Weights of a small image super-resolution model.
Model: 32-pixel images, norm batchnorm, activation leaky_relu.
Data: trained on aerial photos of the United States (SatlasPretrain), 101725 training examples.
Rows from block 7, named by matrix and row number. Rows with one number belong to one channel. Each number is 500 + 40 x the weight over the matrix's rms, rounded and kept within 0 to 999. All counts start at 0. Numbers have three digits each.
# convs0: first 3x3 conv (model.mid.1.convs.0.weight, 128x128x3x3), inputs 32-39, a 3x3 kernel for each
# convs1: second 3x3 conv (model.mid.1.convs.1.weight, 128x128x3x3, transposed), outputs 32-39, a 3x3 kernel for each
convs0.31:504493493460486577520589515480485468516531571571554476489498540432503476488468483484474510515516455476470449459541522538487493571539483503516533485540523585481458548469436449485440421523556495524533470611476510467491
convs1.31:509464484499517523519526530535459512428475487522505463537520444565495493473514442504491526417521527492475441567460429487504438510411451494526506421468533490499470491466527488525499549510490513509478558476503473498533
convs0.32:425529504469534524461510466565489460534541520511546481479480479526509534560441517469487483530549535555565506551478419505500508490481541560533536492436521552453507468505554520512555498483466506558508467488562469483461
convs1.32:555439514557405496484469497513534487510457513495528469496516491532532430461587473543517447480548497468464486530418452513487496538449487524428501482517480419529454480520541499502485452516511524519493542441479516430523
convs0.33:529542432482522535482471486507509463534507521498533488489537449454518540442510546476488518509526522444431487511548433493559463476491491392461509454515494539516541447532495499477452576452492511533519445476503490509608
convs1.33:512563476530474500506456465459490504504547503510495504482511552532545543559523511477547511513506483498507537433520581529550542509571460451488494482446459466595424475552540505500474533534488519484432522493505472511421
convs0.34:466538491463494513537494515488462478529524519539547559465488482511506497487493487522466540537550513452533525513532527525499468510490504514540570495502512467564504542473521496540537503509482548483457552446476550462524
convs1.34:561499509447470549508466492526508543524547535470484460473545472459460457486501466495479524478542472464504504470554570535537483484491573565522498505535480511458497460500502540501515509513483492506463463509515527482565
convs0.35:480541510519484479504547504405451500540527533432387481482535518550540543464462342526491473552534449526500545463485528500515427540491394434473479509502487604438546441485521403432457568463475619442501381493530531543440
convs1.35:524566513509481460435484534488517476483434507492485515501572498580485510520491518490503545514485505480472557474500526524516476452479444476500459425479532557500519477576536481553453475471525487472474430475531476553552
convs0.36:508450525531468481409543517523528519483497522517479472451428532477492454459463506478528542501561533490523434513487472504508489520553550426531446521498526499494433504563567489461455486507513454515512552484463490546527
convs1.36:465522499603481450429484473557524524534507497533438456457427443474508450478549580514515568498466430527508506513477512505455494490468591517531518498555461427488571490495500551576563438432555474516575526446492490516436
convs0.37:506438505441561533488565462470458426511466472480501522492504518475516419503510516594489570476441559466473552503477468458458449497495503434433473495512439503531532499503529487497516498490373479460538471539511498476513
convs1.37:437503514508494524563458564516517436515451557495466496460428536465462468522542460499442514496502531549533463396546516395567561469460451548489496478516497496531504483471527539573506464526498513473530489516538462472559
convs0.38:503507621485543577537584498548494444520459521521535486499490436512516501454502492511507507529477458522499482472560439502486527504480511576493521536569484491467504516467513508540481470465473511520448491517411515477578
convs1.38:518545450514461531549545433503598516471498493449469446450494451537502496444501496513478497476513450492477522496563429550532476586515499535489524546527504579477459473497483490533549501508498465546495536471470517486559
convs0.39:496548558489504552542509469478456443585455485436525558569509496512487493512515596496502486459505524523481487477440523469494482507540530533527525607524462566502456512514508480517506508514527489454529435559439474497495
convs1.39:513556562572565531477449502532566510481489491564486533499472481584488524506554474560527471380519504449524535467442481448553495464489507436504579490563529498450473421392466536479504501477512543507479499500540565508531
convs0.40:513542498527513427455466463521492486523454437518509516554556622494569589477417507534465569507507560455525592477520459491406555489437484533507422499483469567508484419518512455486569468547499598510537519488513524502505
convs1.40:520533492485493406486388541516501432519502428483530491559544539560581490556513523559482543482492593419466590471515532561550453582629408463486536543511442544499529498472509529491514501514519461475531510533451557476550
convs0.41:562494455486520532525457506471495460472528552558522518478478539459501499545550488507510453513472536486469483483457447460481510541494476503570539520513537491466474440536536522484494554479541498499439450513454480509511
convs1.41:493463400491448500546559409568457488417430532513550522574484409502516571544520551489445524416494471506538467457500487479511455517472546512519506473511496504449491486485517516489466425470506509417503447493554446500490
convs0.42:474495448626524521451523499455517473581487523500571553480486507508480534439502535557531499524547457497446454474451492540534553556540625545494519451477462551510516542557486516458484502462456536511472547488489490456470
convs1.42:508533518525446437558468503500468545565521426457512537565489550559540530488586502521528515512458484497523592489504544499489460472491505470481509479536544484506451443515430510441527541493463418583540497468568522471422
convs0.43:431526486481447483477441557483477521470490546571522490502514525476504457553492460553478488468474561488514527538484527488499529497489503475514533462539560491465554485479502505511488550492449550488452510458577456498547
convs1.43:496531475536598456527526488571435472469493462426559522527510550527552503510562493437618438490545505533447476516487521547495498511561604446501518449458566502472488527454449517475433556468452526479521455527436573532469
convs0.44:480482539490456594516494536439496520488489458502563583528514458509469478520494480458495446468510494509491551545537520518470526486538484487533524453483459452568518506513494459512545552503480494484463519478504436430529
convs1.44:520491475464522501525491497484471540486513449520523509574487523519506470476491471532449537544481533561482508537497548561500410505483482483498519483453545500459495548461430431559571588505507571553486493471542476505536
convs0.45:520469516467497511470466482515567552486490499485522535485449481473496496473494496429525475471483440506497495472470502521497516507519481502433468496480506489496443513439506444511507475461447489524407495513516480496451
convs1.45:468527550475495517483477485548481453515486528552505468484522429529480464538538421545474449486476468460475462522494524423487483495546524474533463481572531496494563515444493412501472517519465513442503440543480485489565
convs0.46:416497565475468520490479501530500486489569556469503504598525534533521530469593469532489507497553473477501518555519512499537563567522512506505429516569519505438466409489474558594452501491573464546508487444479482510549
convs1.46:506588450530468620438471493487543464438416516526552535476454565568507579431532536496558515470477502481503539509480599483509489517441535504512554476542477442496525490549474540491392485524563575513486549503523506547496
convs0.47:538559590550438454510495478566476452435478541558574517528537547500506532464507483495498514516512483489476494450518531561550528538509471454540550466520526436526570539553475483509507537485514444487450528508483463574492
convs1.47:504546545497528482410483436545523475512524484536506464491483471470509517554441487507418555557441510442555490496574471430513475447516517461478523501479549476525470510506471464436568530493511503533526535445452520536486
convs0.48:657524551524443470513499474519556453592477529511502565477481473453493461445528447443455452447423477518487476470508441533521546473510477508537475519496508482469474486504475519507512476531507473486486499500541553540502
convs1.48:466519474465459467440490489545486482483459533515469488447511491558495448526487503529524481477486517461471530503513553468446505544457511460485468493541563516512487571484473490505480553542568565524481504519517472448471
convs0.49:511475491497503591511568498531530493466500493626485532490435545456436619500493517479434490538540491498494481465528559497482567500503570497474483498541454498513487546495537481546608451430465528433530551471476493496495
convs1.49:512476528493475495560446475481388450477502509536554450478453473428463503514493529538505507516498415484460544497516485429512489462525477533470449500477553495476494448507512385455480577529556479484411484529485455488467
convs0.50:455517502506475525514484463441496550641553421486516530511488498433516477531509539482451469464477543461500435520514410548466483437546489475490470479502467572535540446519480534527553507435464471434525455500523480464441
convs1.50:460473489547476438504480522546556523503488445413492494471429500444481482513514546527453483463541525560516552512574571500498489484472407519475532484510490560514494577547473440453508444453468500529467582566506412507498
convs0.51:497539526582481639518543517486473449456488484573537525522551500492505489460499513455514493507472421435479506564523580463527557486523612482461457472481455504499497531522520544513497480536463531510425573520454551458521
convs1.51:577617506575631471577561548450494450468497553473503490515511488473475503534519525477539539552543563475537542497505516490413505484545485500469443491431452480449418563499460545494486446457553499545532464540495508438491
convs0.52:508499527462453454538520491516535475510467437503462496457464516554483490473493574454491576510459534434481536455425508548499428535567589478488454507462494440491467532476509506536515518589525480518527523410469525505467
convs1.52:468480503517486514501502471595516471500482540514537487496560540466545495483534544539416480482464548484521432421465449539540471563500544503535539487517468533490517500464556494456475480544459516504498501451462488489480
convs0.53:520533454498590541476459532447539481542497513531514581534475468485480571460486429479527482484465418505514485474482492481520479481483505528560586503525494541518482558453561462518564522477495498527418539516485527429525
convs1.53:457519511497514545542537500516484445473458492531467597545491543483561469458446460485489509524511505563509452539449482509493439453549500526513522480495583512513533465492480484484537546513426478477497507513489480448501
convs0.54:564499545534537435517563456469507503546478431454472502477491492489467530492463422423498470549513451512511477473536472517483519519430475433486471488459452533463506429499519441478486490491484585468422489534515541576497
convs1.54:545484516549489466413414478488450576496530517470526530516522446524494497508506491481490532478510458538537494435557505509493515527446458533534502516542515524502552496525574487501506502584502565492463531480551539523548
convs0.55:462476479531474512537457461493450552508488475515525538468563465525511499570507444499504522499426479415515409459513463544474516464525550433443566408508464479447470513516491558497413473501468537503545551463486499549455
convs1.55:529589475531551528408504456404554613558537490573571465501514493476420546549474429437590577503482464512540464579543428462435512558391536475552459445450551539511476520569458481541503540475549521452476446619508467494429
convs0.56:526474587499478483502471498503524523561550578557490466503476473448508523485533434454500546516483507502560466465510508499509438446504464558573534410515509493623460491494508520601519410462592513466474564470501490505532
convs1.56:473535511507525507439541509562446435481441479503526535523522459541494516539458490512526439490470533494552495498568481518498494419486492485414516535515500534535503476579587516491570464542579487530486466491440413587502
convs0.57:503539502478528563537483467539494528528514561568494479506488531500557542510476489428528483482476547503508470502483479443486478537583525507477565487490439493557462523522534603520477492466527455459506500535492471538499
convs1.57:518452507496576532469508491509491448438470492519551573480510478515476536554506562514480452472487636412520473455548557525437468516497499485487473484530492475475568405543539558391441479531482528465416545512522493547512
convs0.58:479436507503542592490536536511596519501547490518480429489503445534465526439481533533542541504512439534477466508442436589550526484519528575488543510474469555577456509532503477489476478486474512565498608405450528422520
convs1.58:459434521519462495532561530445520506569530501471521519515465508536564452527432483510523435512418460469574495492451504514499443498534472545510519469416510528542505466544536519435517520496499508502403491455399524514481
convs0.59:549546558399513514504409410443486474443502421462453546465582513463512480461434575483510501455513549550493466544551501487546537528492526487472483465464502447484419514436514484459543467569462557558532419610511510483572
convs1.59:567523481484458453458505476406498461477430564526452451565562502544524547498559557609565553449572556554519506544580552474507525529451452526510474478524507493455535583431548535644465498525538530487528485434521437454529
convs0.60:442475516513539542566582496517497517478535507444528495460497509498518483518492465539524511519509564440489508478477448475520443492415433527489531486540487463537514507486542471470455445511488482500481446506447476524535
convs1.60:560469459445500474493548538476512492506526526462503433529505455510469536526513506483503582418446575499505458515618502519551492495468438529542473504495443480528531486559530523515584510500484554473447534464474569531504
convs0.61:448387513504461493499489481529495476543455543522554445547458502493459605516491520488531495538497523548485487471499520485474492464487478558535482523510466521432548526489515513523534465547538486493449518503527493500503
convs1.61:522478554488544464527502487482575527496557528617476442495545489481543554482602448507544525551544508527588540538532545427454553488519448501520494463507528462550482579549489501509507504444533504529522556491458467484509
convs0.62:508481489545461464532484535379434527591523540443461522508517482441505482474475482381484486473500496437477417499491526485502409481499472493477452463565545484497517490512483473511531472490557563475533574534507547535442
convs1.62:460508525481464506528544511368504563499436473493566458544568462561465516467436496499481516486546516534453467451524472485556508609546511507515519443475549491436496491473512610488476481522551530522506555522417475502507
convs0.63:592573486466463490514503539514504467514476482506553518544438537493452458462481612410461485520514490533545502516533598511537467475510506469478483496547513478496514514569515455530470577481458516550507468485443469479480
convs1.63:457512498565465531526574521529499428496534367517564513493485561430480564534504499522471533533508510579544480522551525466483568480434571423435453472478455460448503513487538520523416546485454508474541459447425429526439
convs0.64:492504381464470417542492495559491498502500527499491468507469529514441419488469488541513552602530545535529543471490523490523491453568449542423514495499454430505464473493509506465448508453445470547514508543502503519497
convs1.64:540461493472507504522498511578543520568536452535486429471461516525467474507476435516511562500508556557538478528493459535502494431454552430561471505513518502473502498445456482478520482468537551580540457529581491515539
convs0.65:513484503517464503496503478487523546451455511533494507508460455500476483503574517526552554495512458488454559503500474517433521490539490476484484467548539545481546490515543500528520465542525501464524494443467505503511
convs1.65:455502527486455467506519528523502440392463535482565445462469526541573515560486516513470435472548522504457448449440512440501541493476523423499538454479469506488505519498436539581528541599544494535473579500476535497453
convs0.66:543560504488477527524525457493532533511495504484495487445534469477483473501476542493524541458521567517524524531548521563508456518487449449442482525543468466514473450545548555479447511539548555470437589517569535457528
convs1.66:579444514558477504468513511540483526524539472496491484523442486512509451497487513525451485520485550435432546465566510440550509534472450452547535564559510467615512480514467468412453452472519519454468546511470585531501
convs0.67:538534447547471479466493544510460461546510471469513496445481518510485499460476459476435437486567494451538484481584483450491566505458472545413469378611432570572515566515512460535582526543480526527509466552473548529521
convs1.67:517534466463481524446531531382552537551390416452527539493452560528476469479578445478554489501495486462470508439521518478521559516412558526446530422488480529449443431498562445431536515518495549495440433485484459454481
convs0.68:501524471498518508518490504484512568482481494471502486484514519449476532469433521490464501506516542553602481490471509513498508497540515545549567467525436457541540519497484465475530522434481499564503524487538484420428
convs1.68:477438475535437457532546398541561509527548514482503553492481519493506507514499588464500528467530525533516510489501536499485484540503499472513466544510554482510518481513508465467503560453503498517443484539514557486600
convs0.69:492516516505555510521491506496473572463473509505500546536522625473547641433444483572436439540502453479480538479456444474506480481521498435532561465496480545447461437488585508520590563504469507477476501495461555515509
convs1.69:450472496494472474442491488418531554582485452474461460555476488463455492504510471523574496538474454499489516504500530501462461545484454527415459496471499552514511532477552465440549481537526512544529546486512454411526
convs0.70:523529523526477492558549491476552542554504530463485503564479499520543526521526507465527506496424512569548478519544467567465485440479444567526528484473494462503462398434474562517515493516502413500550439512532545476569
convs1.70:490539478430486571530516501545557524538530509539506539468456529507491485486424504520472515556556436522479390500571533518462447466457442560524455483513463613518469543503453547505486593536508444479500470509489491517523
convs0.71:523560492534604522475554600533554547483462452535508483427479508531530448477501450519521470450461462434504515548469598461538546560623600474486520545576479562560544491518491551477546514454417500536497468527527549507487
convs1.71:512557511456481522526529507504531447507520475507543540486405494446474421493493497508533461508485521491590465472507542470495547450497496518488495517456467454489462507492465471496510475432435512612511478496437428449408
convs0.72:558531538508497504437547462525498500497488485492553568492549564578522583565497490497546481519506485461501498501497512530537512519509497557543520515477466418464586516489478473514457473521515494496510455434515428470540
convs1.72:560512499506423554552491467446456514435513475509533508537533487518464515550532520534466512480538495425460495503505499446493456475434481452540495493514487507481484534566566521501466547504514570473482517473518432507523
convs0.73:481424510503535513580585493545518490523539537476465450538518464486426505509508487506493509507444561468414514511470564525502461496516477524538555438545514533474496518459481490429485464566613570426543523556492455510551
convs1.73:512504512559513484541512492531463524554513510514490524561505515467566524499398440513512514519514479507462529486536458503535470475491479483538635491498540517537489422476523542554463503553500520503499507474540522518564
convs0.74:628585571537543440541531541554480506422565564582523546496491517425508518490500501540550543508542531480492467536492511541513560522448538538511510508511488430491562536545564537541473529482475494525508465420498540508542
convs1.74:517436465441470567515519450507507522469502512521493443446422405500478538484481362475522533503585438448509585521491561501506519616550530524516501481443549542513474543459557504494470521466528492493496499543540532507569
convs0.75:457511467527497532577485530464480506501461460457502409474494426539505513497519510479449524450505473544531500567535490531490528524553605516531493467460481490476489533496458591480397512414462511560474524481567447499519
convs1.75:547446513504513433512484403557521463571594506391487577529516491521522519595506497487556475498547449512505473543483468533535453470509543554521496528476509490498540531535507584533463565450445525507493553570572484500493
convs0.76:485522486484548533501508529514464433469504578539512497489490555486453523485510460510579462490483516540535530510533485550479489541556496511453481604612506530448427497550535476538458494536537484549510563462474484480581
convs1.76:492511493522417506524470502528496477498492497577487496496465476492494491542494467546481517533513507536487522524463533451529481515573497505524585508457473507449448435492460551540476551552539479500536424445487549452534
convs0.77:454484490539478535513542502493497546525548552514494558486511506557500521488480515540440481563483532537503511503480496493533489544467559523578490539474541519531474540494540503496439474450505520440535579423515566450452
convs1.77:511614523456593535452420575535464379467504515517564535526523488474471545495514524546513455505504462478499464509497490449517501442527578501490473517486438556534475537523542470532392452482504481472455444554497475508519
convs0.78:544510432517465445481488541555519472499488485461536464559532463491481467570493546501541548574524484509474506511452553542565474487480442498492496482482530487475495528488545519485463520486472487495520481493466447492490
convs1.78:517502522505545515471497502507584539565537512466524461466544481531485470518531504546457437436471499476484524505526489515504510480493504590516531518509501506551471513521530532550588513501453499523568527560475503449498
convs0.79:533575558509553471538495535515530487491447472496492529533541466502526490521536588580608538526531523483471484509477522481505528566500488570528485503539509525539457412513504506515532534438487512570472485503459484504529
convs1.79:516486476526456507466471469425499457465532499500534581511440490574464471519497519505512449521497492485451516508531443482477535495539581470502511485506523527449499460468431544546522494458457489468540506429467525537486
convs0.80:471535567567485538538509505533475516543511500483560497489580518485513560542526494460465480515503521552517515476567467528490485492508516504518506525551563463508489529504574503520510483510451516443528573521473534532576
convs1.80:499453529433530517442439499478505510483474502509507519541549525567504573463508438528464563467507586452586545498535482466481416513427474501532506495470499482418468482523448523483507470535446524486485506462510472512526
convs0.81:462517486422467530449488528513550520493576586548513562391529493413488508495431489479509544470509474507495454517498469504501504455430479487498500456501494494448487508454479489482559561570596512542516471491538568516522
convs1.81:470512510470470511462487563467459498481527556461531511464533473492447475455468531597509540505524538515513540495555492522550478570534469476477525531523525527564526465432470494553551540503531563494501515505475533506422
convs0.82:495532555518576565534478437467481501457475463505484501523558483513458450506522447486533522514508467475449538503503486448510406475504507524471516505509489546460492532495437552551544445459473475526588562511528540487517
convs1.82:492491513509487524464500453397479498555511416534524504506441460520547492552511473492586473483506482531471512460505565539546485493479542509522570511489487566454493460527472505502473567495454518518496507507545529532560
convs0.83:396458527481486416550512547468480493435468440541481496491539467495536476466469488524545507497428614516553508523536534517480500409479550488474454425401549534539465451472467510530512442484474460516448480528549500587570
convs1.83:450457495516488466483513552533436527505480435529496474563517507445522468509449486494429459510501443435527512509485449509491506500523553503500489522472535532512441528515455449498467486527506518473489519501551567535533
convs0.84:510511456516445499452497487433495512586524475537552468466498563473530533512455558520489513526580576571559561526527573540511542453494523570505432575533464544505480501474434462478494532509474516497502516505516527487497
convs1.84:464464487478551530463503530433519497500493471479495431496532471463454544474517517535445546535503507569511519467467551481457458499467487545416483451394439532496445474538580486547503475528446522509518466473487486529436
convs0.85:450471496479454519535431467486432438475521534483522504517503518473435472407534486485441485500566430526524563587529495499482457455435589462535492459436482490562493466484553462490473499511489451536533586445546464385509
convs1.85:451481511444481497543381525530497546497510486519588526546517518527516513506487595544486445587469479470541506558544524507512382435451436501537514477598510449495471465482523520499562519592496525478477523591512490486541
convs0.86:500499454477455532425476534522528514500556537525562537467466440502516476468527500496496525484466521536496497511460457512534491454491535536529532430486462509460489457503489495463538563517481600541507472539492502499539
convs1.86:486526478450545483520454472473479482579544483548536559447508515468490504448494561423537513513526490476556504494478474509528484437519499533475484529509513490493495442519484389470495524523507474499493518475441472477516
convs0.87:445450573479483574502504464491488547450478461478548475538537460510534525500441481554500552500569610516512569468527479525513499447507559427506467552501521509516465434463512488484411493490434502479500469576550530552508
convs1.87:485508470564553483454529484503434560521516500521555498532532547440576516480534527472500461445494484525439492417542481528561510564442482477471479510478481482490532553537516548486534474521516491446487528450536505575583
convs0.88:514489525503513445486470548473544554538530433498459548479575514475534460520475548577430521559497538525465492500527550478433546488491524415522393524534632505501469518533515477445561497469460546478558478523530474486491
convs1.88:500569488549542434500481498481454517533500500455493486478426496452563486476497431495488442491476416480521555445460451470487516504508444496512528443525511447486567513445520494447575444530472470455555439470481506456503
convs0.89:545625556524516550524597566443450494477459505480480495476519615456475504504476516503487509504512496455504515543604613541501479498531484555493500477478505523560525512474480522497447533492566465486536462546479537521521
convs1.89:519482535503517501565542537506479455506511540565499526442464481511550460441499517521511548524452457485508502517556514542494507511454495405437478427551455506462547469470524501458457511426545528476478542512511486522457
convs0.90:532534468454497583512452513555519418532442555441459456531507512529480517496501565506508458555455457444516460528476483472474524521481520572534535475412443429492431529462466535472517481518533539526530473512517468484435
convs1.90:530421491451432469410441501536465437519528494532555514472508511554507491569486537494509411542487505446502474496513417445548515524477533535490474554490427498502520413487491507570477551508502451458496496533526479468575
convs0.91:591501492551437452502520523426478559551552535543507568485473603456550564494493604455499567494450461487482513477496446575495518482494477474498512496525444511540483491470559473535575585430466550515440553464482493509471
convs1.91:475443562534497448455492484567510512490426455444472519492476486505512555481515500494563546532568574534527546485495551537484475428462524525544536519484493479576519489470507516514530429533542525541509516499500489491507
convs0.92:462491479454500477428415463487474458482505474557529551483509500508482540501540561490463500454529440515481513450492501441554504487473460506465394483489496496468481515526549481494535522554510458464539514465517462527529
convs1.92:467472525504496564506554499455515530500471501584491495498468501500513537475515530493518498528537505486602500492461455418495478460477501519528531513490569519473494465491514492461506537447502548522469464514569487478475
convs0.93:459507564497463492517531520444551519507476463457433462447493514485518473449465549477508486474514549486593561484487475445498502536585555503503550476459468530503442496529426535596462513458549447559603504529537577520486
convs1.93:432490519459482517502547549535499467516550528446459530552462558535478480482476547494422594533501485465521503517483531528505585550511508450457476415497483524488509495477508497530418449425517520473475515507527507518439
convs0.94:569502567502479502483557536461528446568503536510557519568534513554465501501524544494471443529502516402501453487496532515511518601535604495459571482530493447477521490521525566488499453509537517472510457468533430514490
convs1.94:499533498553503477511516496505559459499408506568471484411452559422576524463504437575524509431521509525531548504522575459578502434552484471458456520526490523500494527509546530489427497548541538536449535514550459477436
convs0.95:418482527421544508471584545464529474572494447528510547542519488522510492447439520436489497527520472522541501517481481505516529534551482592537474484434512552415612515514490555516419541476453404505464513497490495516526
convs1.95:503481484483515496476458477493561547510484463503416503466534475522531562506432524473519448493468492516487528584476443543523470452526473479520495492483465493498492556515485556517524531513538481479489507491479453472530
convs0.96:498493485436466490571564489476522480440441485437440580611526505568493540616525585494390439487512418456450509509503538525447449526532405491476434508432550476500478547473502476499451492497489459495534491576469491452509
convs1.96:386478528501523550457547500492507589558476556459480502529495580541453560597552465457413543434506460534477491561547465559485490486430451520465577504551524485509517486525512503493545497515521512544542481553409516533464
convs0.97:473507458452413506547589454532523552505540440464441461496445504540471505537499497485526511576508413529542518452440505564525545492600615483493497475506522529492486464425434588590556528516517514498508486580515433588528
convs1.97:413450466522456422513509442501574479549447479496532536504522481585530546469504515423475522500467477511508469460502522529546436470531512526549453508546540496507545501571485443432521547524461495529476467551524478479471
convs0.98:517501550533569491504497439492513517480476467495502483545512512514529472488498472558512534442552508487496512490566469505514522495483455558511507585485420488512506452481510439466463470525507506500567491512487525528518
convs1.98:558522478530475545471488452506485499458468497514535549525515503473504526541528470523522487522567447502489425435489556481509543484515506555518553541545498515468419499479539488483480436514609498542442535533491448496473
convs0.99:585551480539478505508472488525469522490478518506466458506511436549489423573510523508456456489465514518523483520541516537463545556533511503494489506497508502511567545520450490529532536557529563535497478529499403437436
convs1.99:526483568536511467629554565535522501516540453521484455525467502469513489477496491512495433469474533463473455577519505521480557527423562515443436551497468534534424492498507465450531496453465518482435487442474435410453
convs0.100:568505509460491497569522544470445455404529606574470454503515485521516477557489503552516451492526509480501509493414468491475505494515514440433506568451543488476437531517526497430391561537595511516528511510577535530495
convs1.100:476475493507533516507559557539494460454508610501506504503475491453492517498491488486520507584488522502468516509481417500502555573545531515497490517491507464559538434496497555447502474470521545492436514505434524533517
convs0.101:507561499529502465461391505514490510490509465482472578528504551482493471490529524519532496490534484489512497558483523507482541476508464518485470402520486518570501515516476474480473468489553431435486425481433474522446
convs1.101:503526449530589437493486505533560480479414528518509524515553487544447492526443547488600411507521494533473478593456596475500573455412566478551475512491548495491503493506509538515515537590471491512441532417528440498429
convs0.102:436490525472506576567559443480468591550514536467445507489459467499500421461484480554527475588560577505552563546506545508415474423510469476539455508472555440464520457510512511358477551527424460500555535504446521533405
convs1.102:502524492431507502435441557551459460558485529474481493580536472455456497481454481467484495423475500578478430467487546463526567566487394486463550541537435507576511510567479516474444373505552521508418580529450504530559
convs0.103:470493503567511522507517480496448592540530553451505453570529529483479494566543439574612540531526552506520483549494501527477509482505511525483468506523468505497461484470461527448495538465481479535514489515576499498527
convs1.103:488460417450512444482523526501500510488529454525514507538491501466463540490481482436531469467497491474462532474483556559469519548454454509444526448484495505537508458574461487526577489476459471508499486439451429415525
convs0.104:514567552525478504521461478524496502486515525454447470521514513511496477487475475496424494502465469474466450570570536527495481435434474478485435469449480515484463524519444445473517520507462454574517493479498569532514
convs1.104:442486501406434525478509469500574581458555512488572424453536525471492514519533441543473445526522500448528428550586471520553455487483476502461527493473508531485539504538476523461536468437501489479520573535471515450598
convs0.105:537557462472439525543542538532513499513539463478528520442490415498417456476533544451486503552456500599493524525529524472481491502421519526537461457577559526506487491472499521575471509512523463547496480479495504498487
convs1.105:490509595531461505500523471490493529456487439491507461405416482459500481533542486396551539545521505524572563505496530523513473489453429433492511470441479480485477510516534523574598482481449481519536547506532430498503
convs0.106:432439561478491460519551449477447437543451429540514519525488487477552554532553460461475460512474552495470544516535570515506522489473454472499462570492511479477493494490493522476466454497537501544520487531526420479509
convs1.106:510480517491458405472411450486490561493466461518505483482552500534555506445495513480475451522450379510463483469487520460502456480458475506454499538439502540486491487494470500531556521500523466518474480536510516517511
convs0.107:458465479448527609566472465545571484390480530502465549472522457511505502481462428548533462526528510506489520466432465475513468468484493492516566587467503423540494538565506500484547456446457443524520553483528528514501
convs1.107:542410609498540461540511501556438558388577515502453447468493474507544513473435573486498470401550570455521487488472484453568494521520575476570433477451520402554533488477527458467442517555492477483589452525430462463513
convs0.108:523485492472507499521444518567455535575541507567490487486538501519485433531460418452487554475499496492519517453507503501495531470500479531461504584427454488503457545536476521468469521501512419552522442536524528467522
convs1.108:465511471545540456522478496523507494481545487531608505546495509528589430458531477544495555444536488462507418520501519470461510431471501517465473416523494490459463577504533474513437518456461469471516483483494425443526
convs0.109:498484509465451488444496518475464444468438521491511483456470545418477483398501421466439488563482566530515462504483504439485495528507529503497557515499515525514402549481431468481540444457563569464481496578495504446541
convs1.109:514483514557455510530491442500562512373506568477509523492525562526461549508514521472464483439512578524540474599450421522423500471560555451516446476517467476446461487546519496458471556543504549439488492480523511498504
convs0.110:519490467473505518434517578502482498494496521486469520485485447470453457494510531496504555459522483480533503551542504514475508552472425547521491542495535521467576469476480477458477594513580530528528464542564501482522
convs1.110:495530530503511507535518456513534506488527489525496418388445488500488518520547443431452528446527481527509438526502490501491493537488506490523578524496560509535501515449495458521523532505523539503478412471504535514532
convs0.111:484437482549484491480423528435410566460518521470443513531553542509511499507525392566468494510554492497551520511492486445509443498466498416513528528425427594436518521542497476512478549483443523507456448536481521499425
convs1.111:521562467519509379434512529520515476498496445536495525524500441488502522546484410507443402477446413506532514497452505437493518491498502481464466509465472530467520566531481534503481517466506514449533523471494511476405
convs0.112:506499526507485508517539519481523612500439525447484516577493477582498519523576513433504471496455497518521441502495469498535522513500452490510535462490512453502498543551532487526558507467442471436458509466506470516495
convs1.112:500552455509483431580518467547519589486495477475441486492449424548524418499506543540439475456520504479554507536461498499458543509528554501446541501595552490483470546532450402515584504488467523460507562461524461534465
convs0.113:513625513515480508502427596527526444447496570507493483528474569487535495555528473484461537462495537468469494495515527519495517523499529463494557458530527458495488472532573479471505534466531564476462490525468504516462
convs1.113:550502414530547506534519484550498483434547554466522471529508507446491566506435483473406579546487522520506543505512518545415441541517483550555491528504547487462605532547607474454509494566531543518515460505481443566434
convs0.114:545555451513507526462473545459527466552500467516537516525480492491526458467514439469531460492451510541493497510472531543486497489467487529517441576487455500520526472535524504472494500460423492440524466579542495506492
convs1.114:457445576562565510543509503489511485521553358479476494468482417519480516439490550500528537489471486537436453495451516526478481500546551569584450474457530457513513509463471496477448440460466485535460466540463545499497
convs0.115:476479486544507481494531512550549501450445495503499452505514525515543521475569472498539516482450531448483489429454454487461481490483563413545527508526444545479500516528515491508471457501469534440573439520462453477532
convs1.115:492450483498450514494471564413649525502558440454479523467520473609552524506553562524543552516520529469520515409500565424529506523476432577533493495480506510442514417425514482444486488453435501562454493489488503445446
convs0.116:553550599465469497469457541587529502531482525422493491461475501474431457509480464490446508488487458510469460499560487526503515491439449521462459471530546512479520489471528513503462531553519527437468503490469452500510
convs1.116:520510512474523530470491523520486477496465497465458476511518469552535520508495504469524489454572467457515519488451510500466440518476499525456506481471466480544535464472475540468480501520565455510545501491494556541493
convs0.117:574474512511502471426561515593554480596544496473497496459487529505465496483545573478522505459469459470473434467511560493545500530507491532473440515521500523535526523448510487506514514548485413494509565494467504536400
convs1.117:485539531453543504470489456538508547515499472526453509501508481495541517483459487547553520470501510532504482503437474541556499529515560556507504514502541504457467471528507533520446467503532450499460495514574534533547
convs0.118:479511529581554569543507535505557516583497551597484563521503508501462470458442409449517541507524525507545504470474428482525480493509458548429574501505483471533451554508466563458515519430475501471554478506592470493543
convs1.118:450468471510423489527529529523558475528533486520412521479602502516556508432442462499449473530455443509460452506519482471454501538469520488515539487474526475545475503504452471530472518542449504451499401484564501475444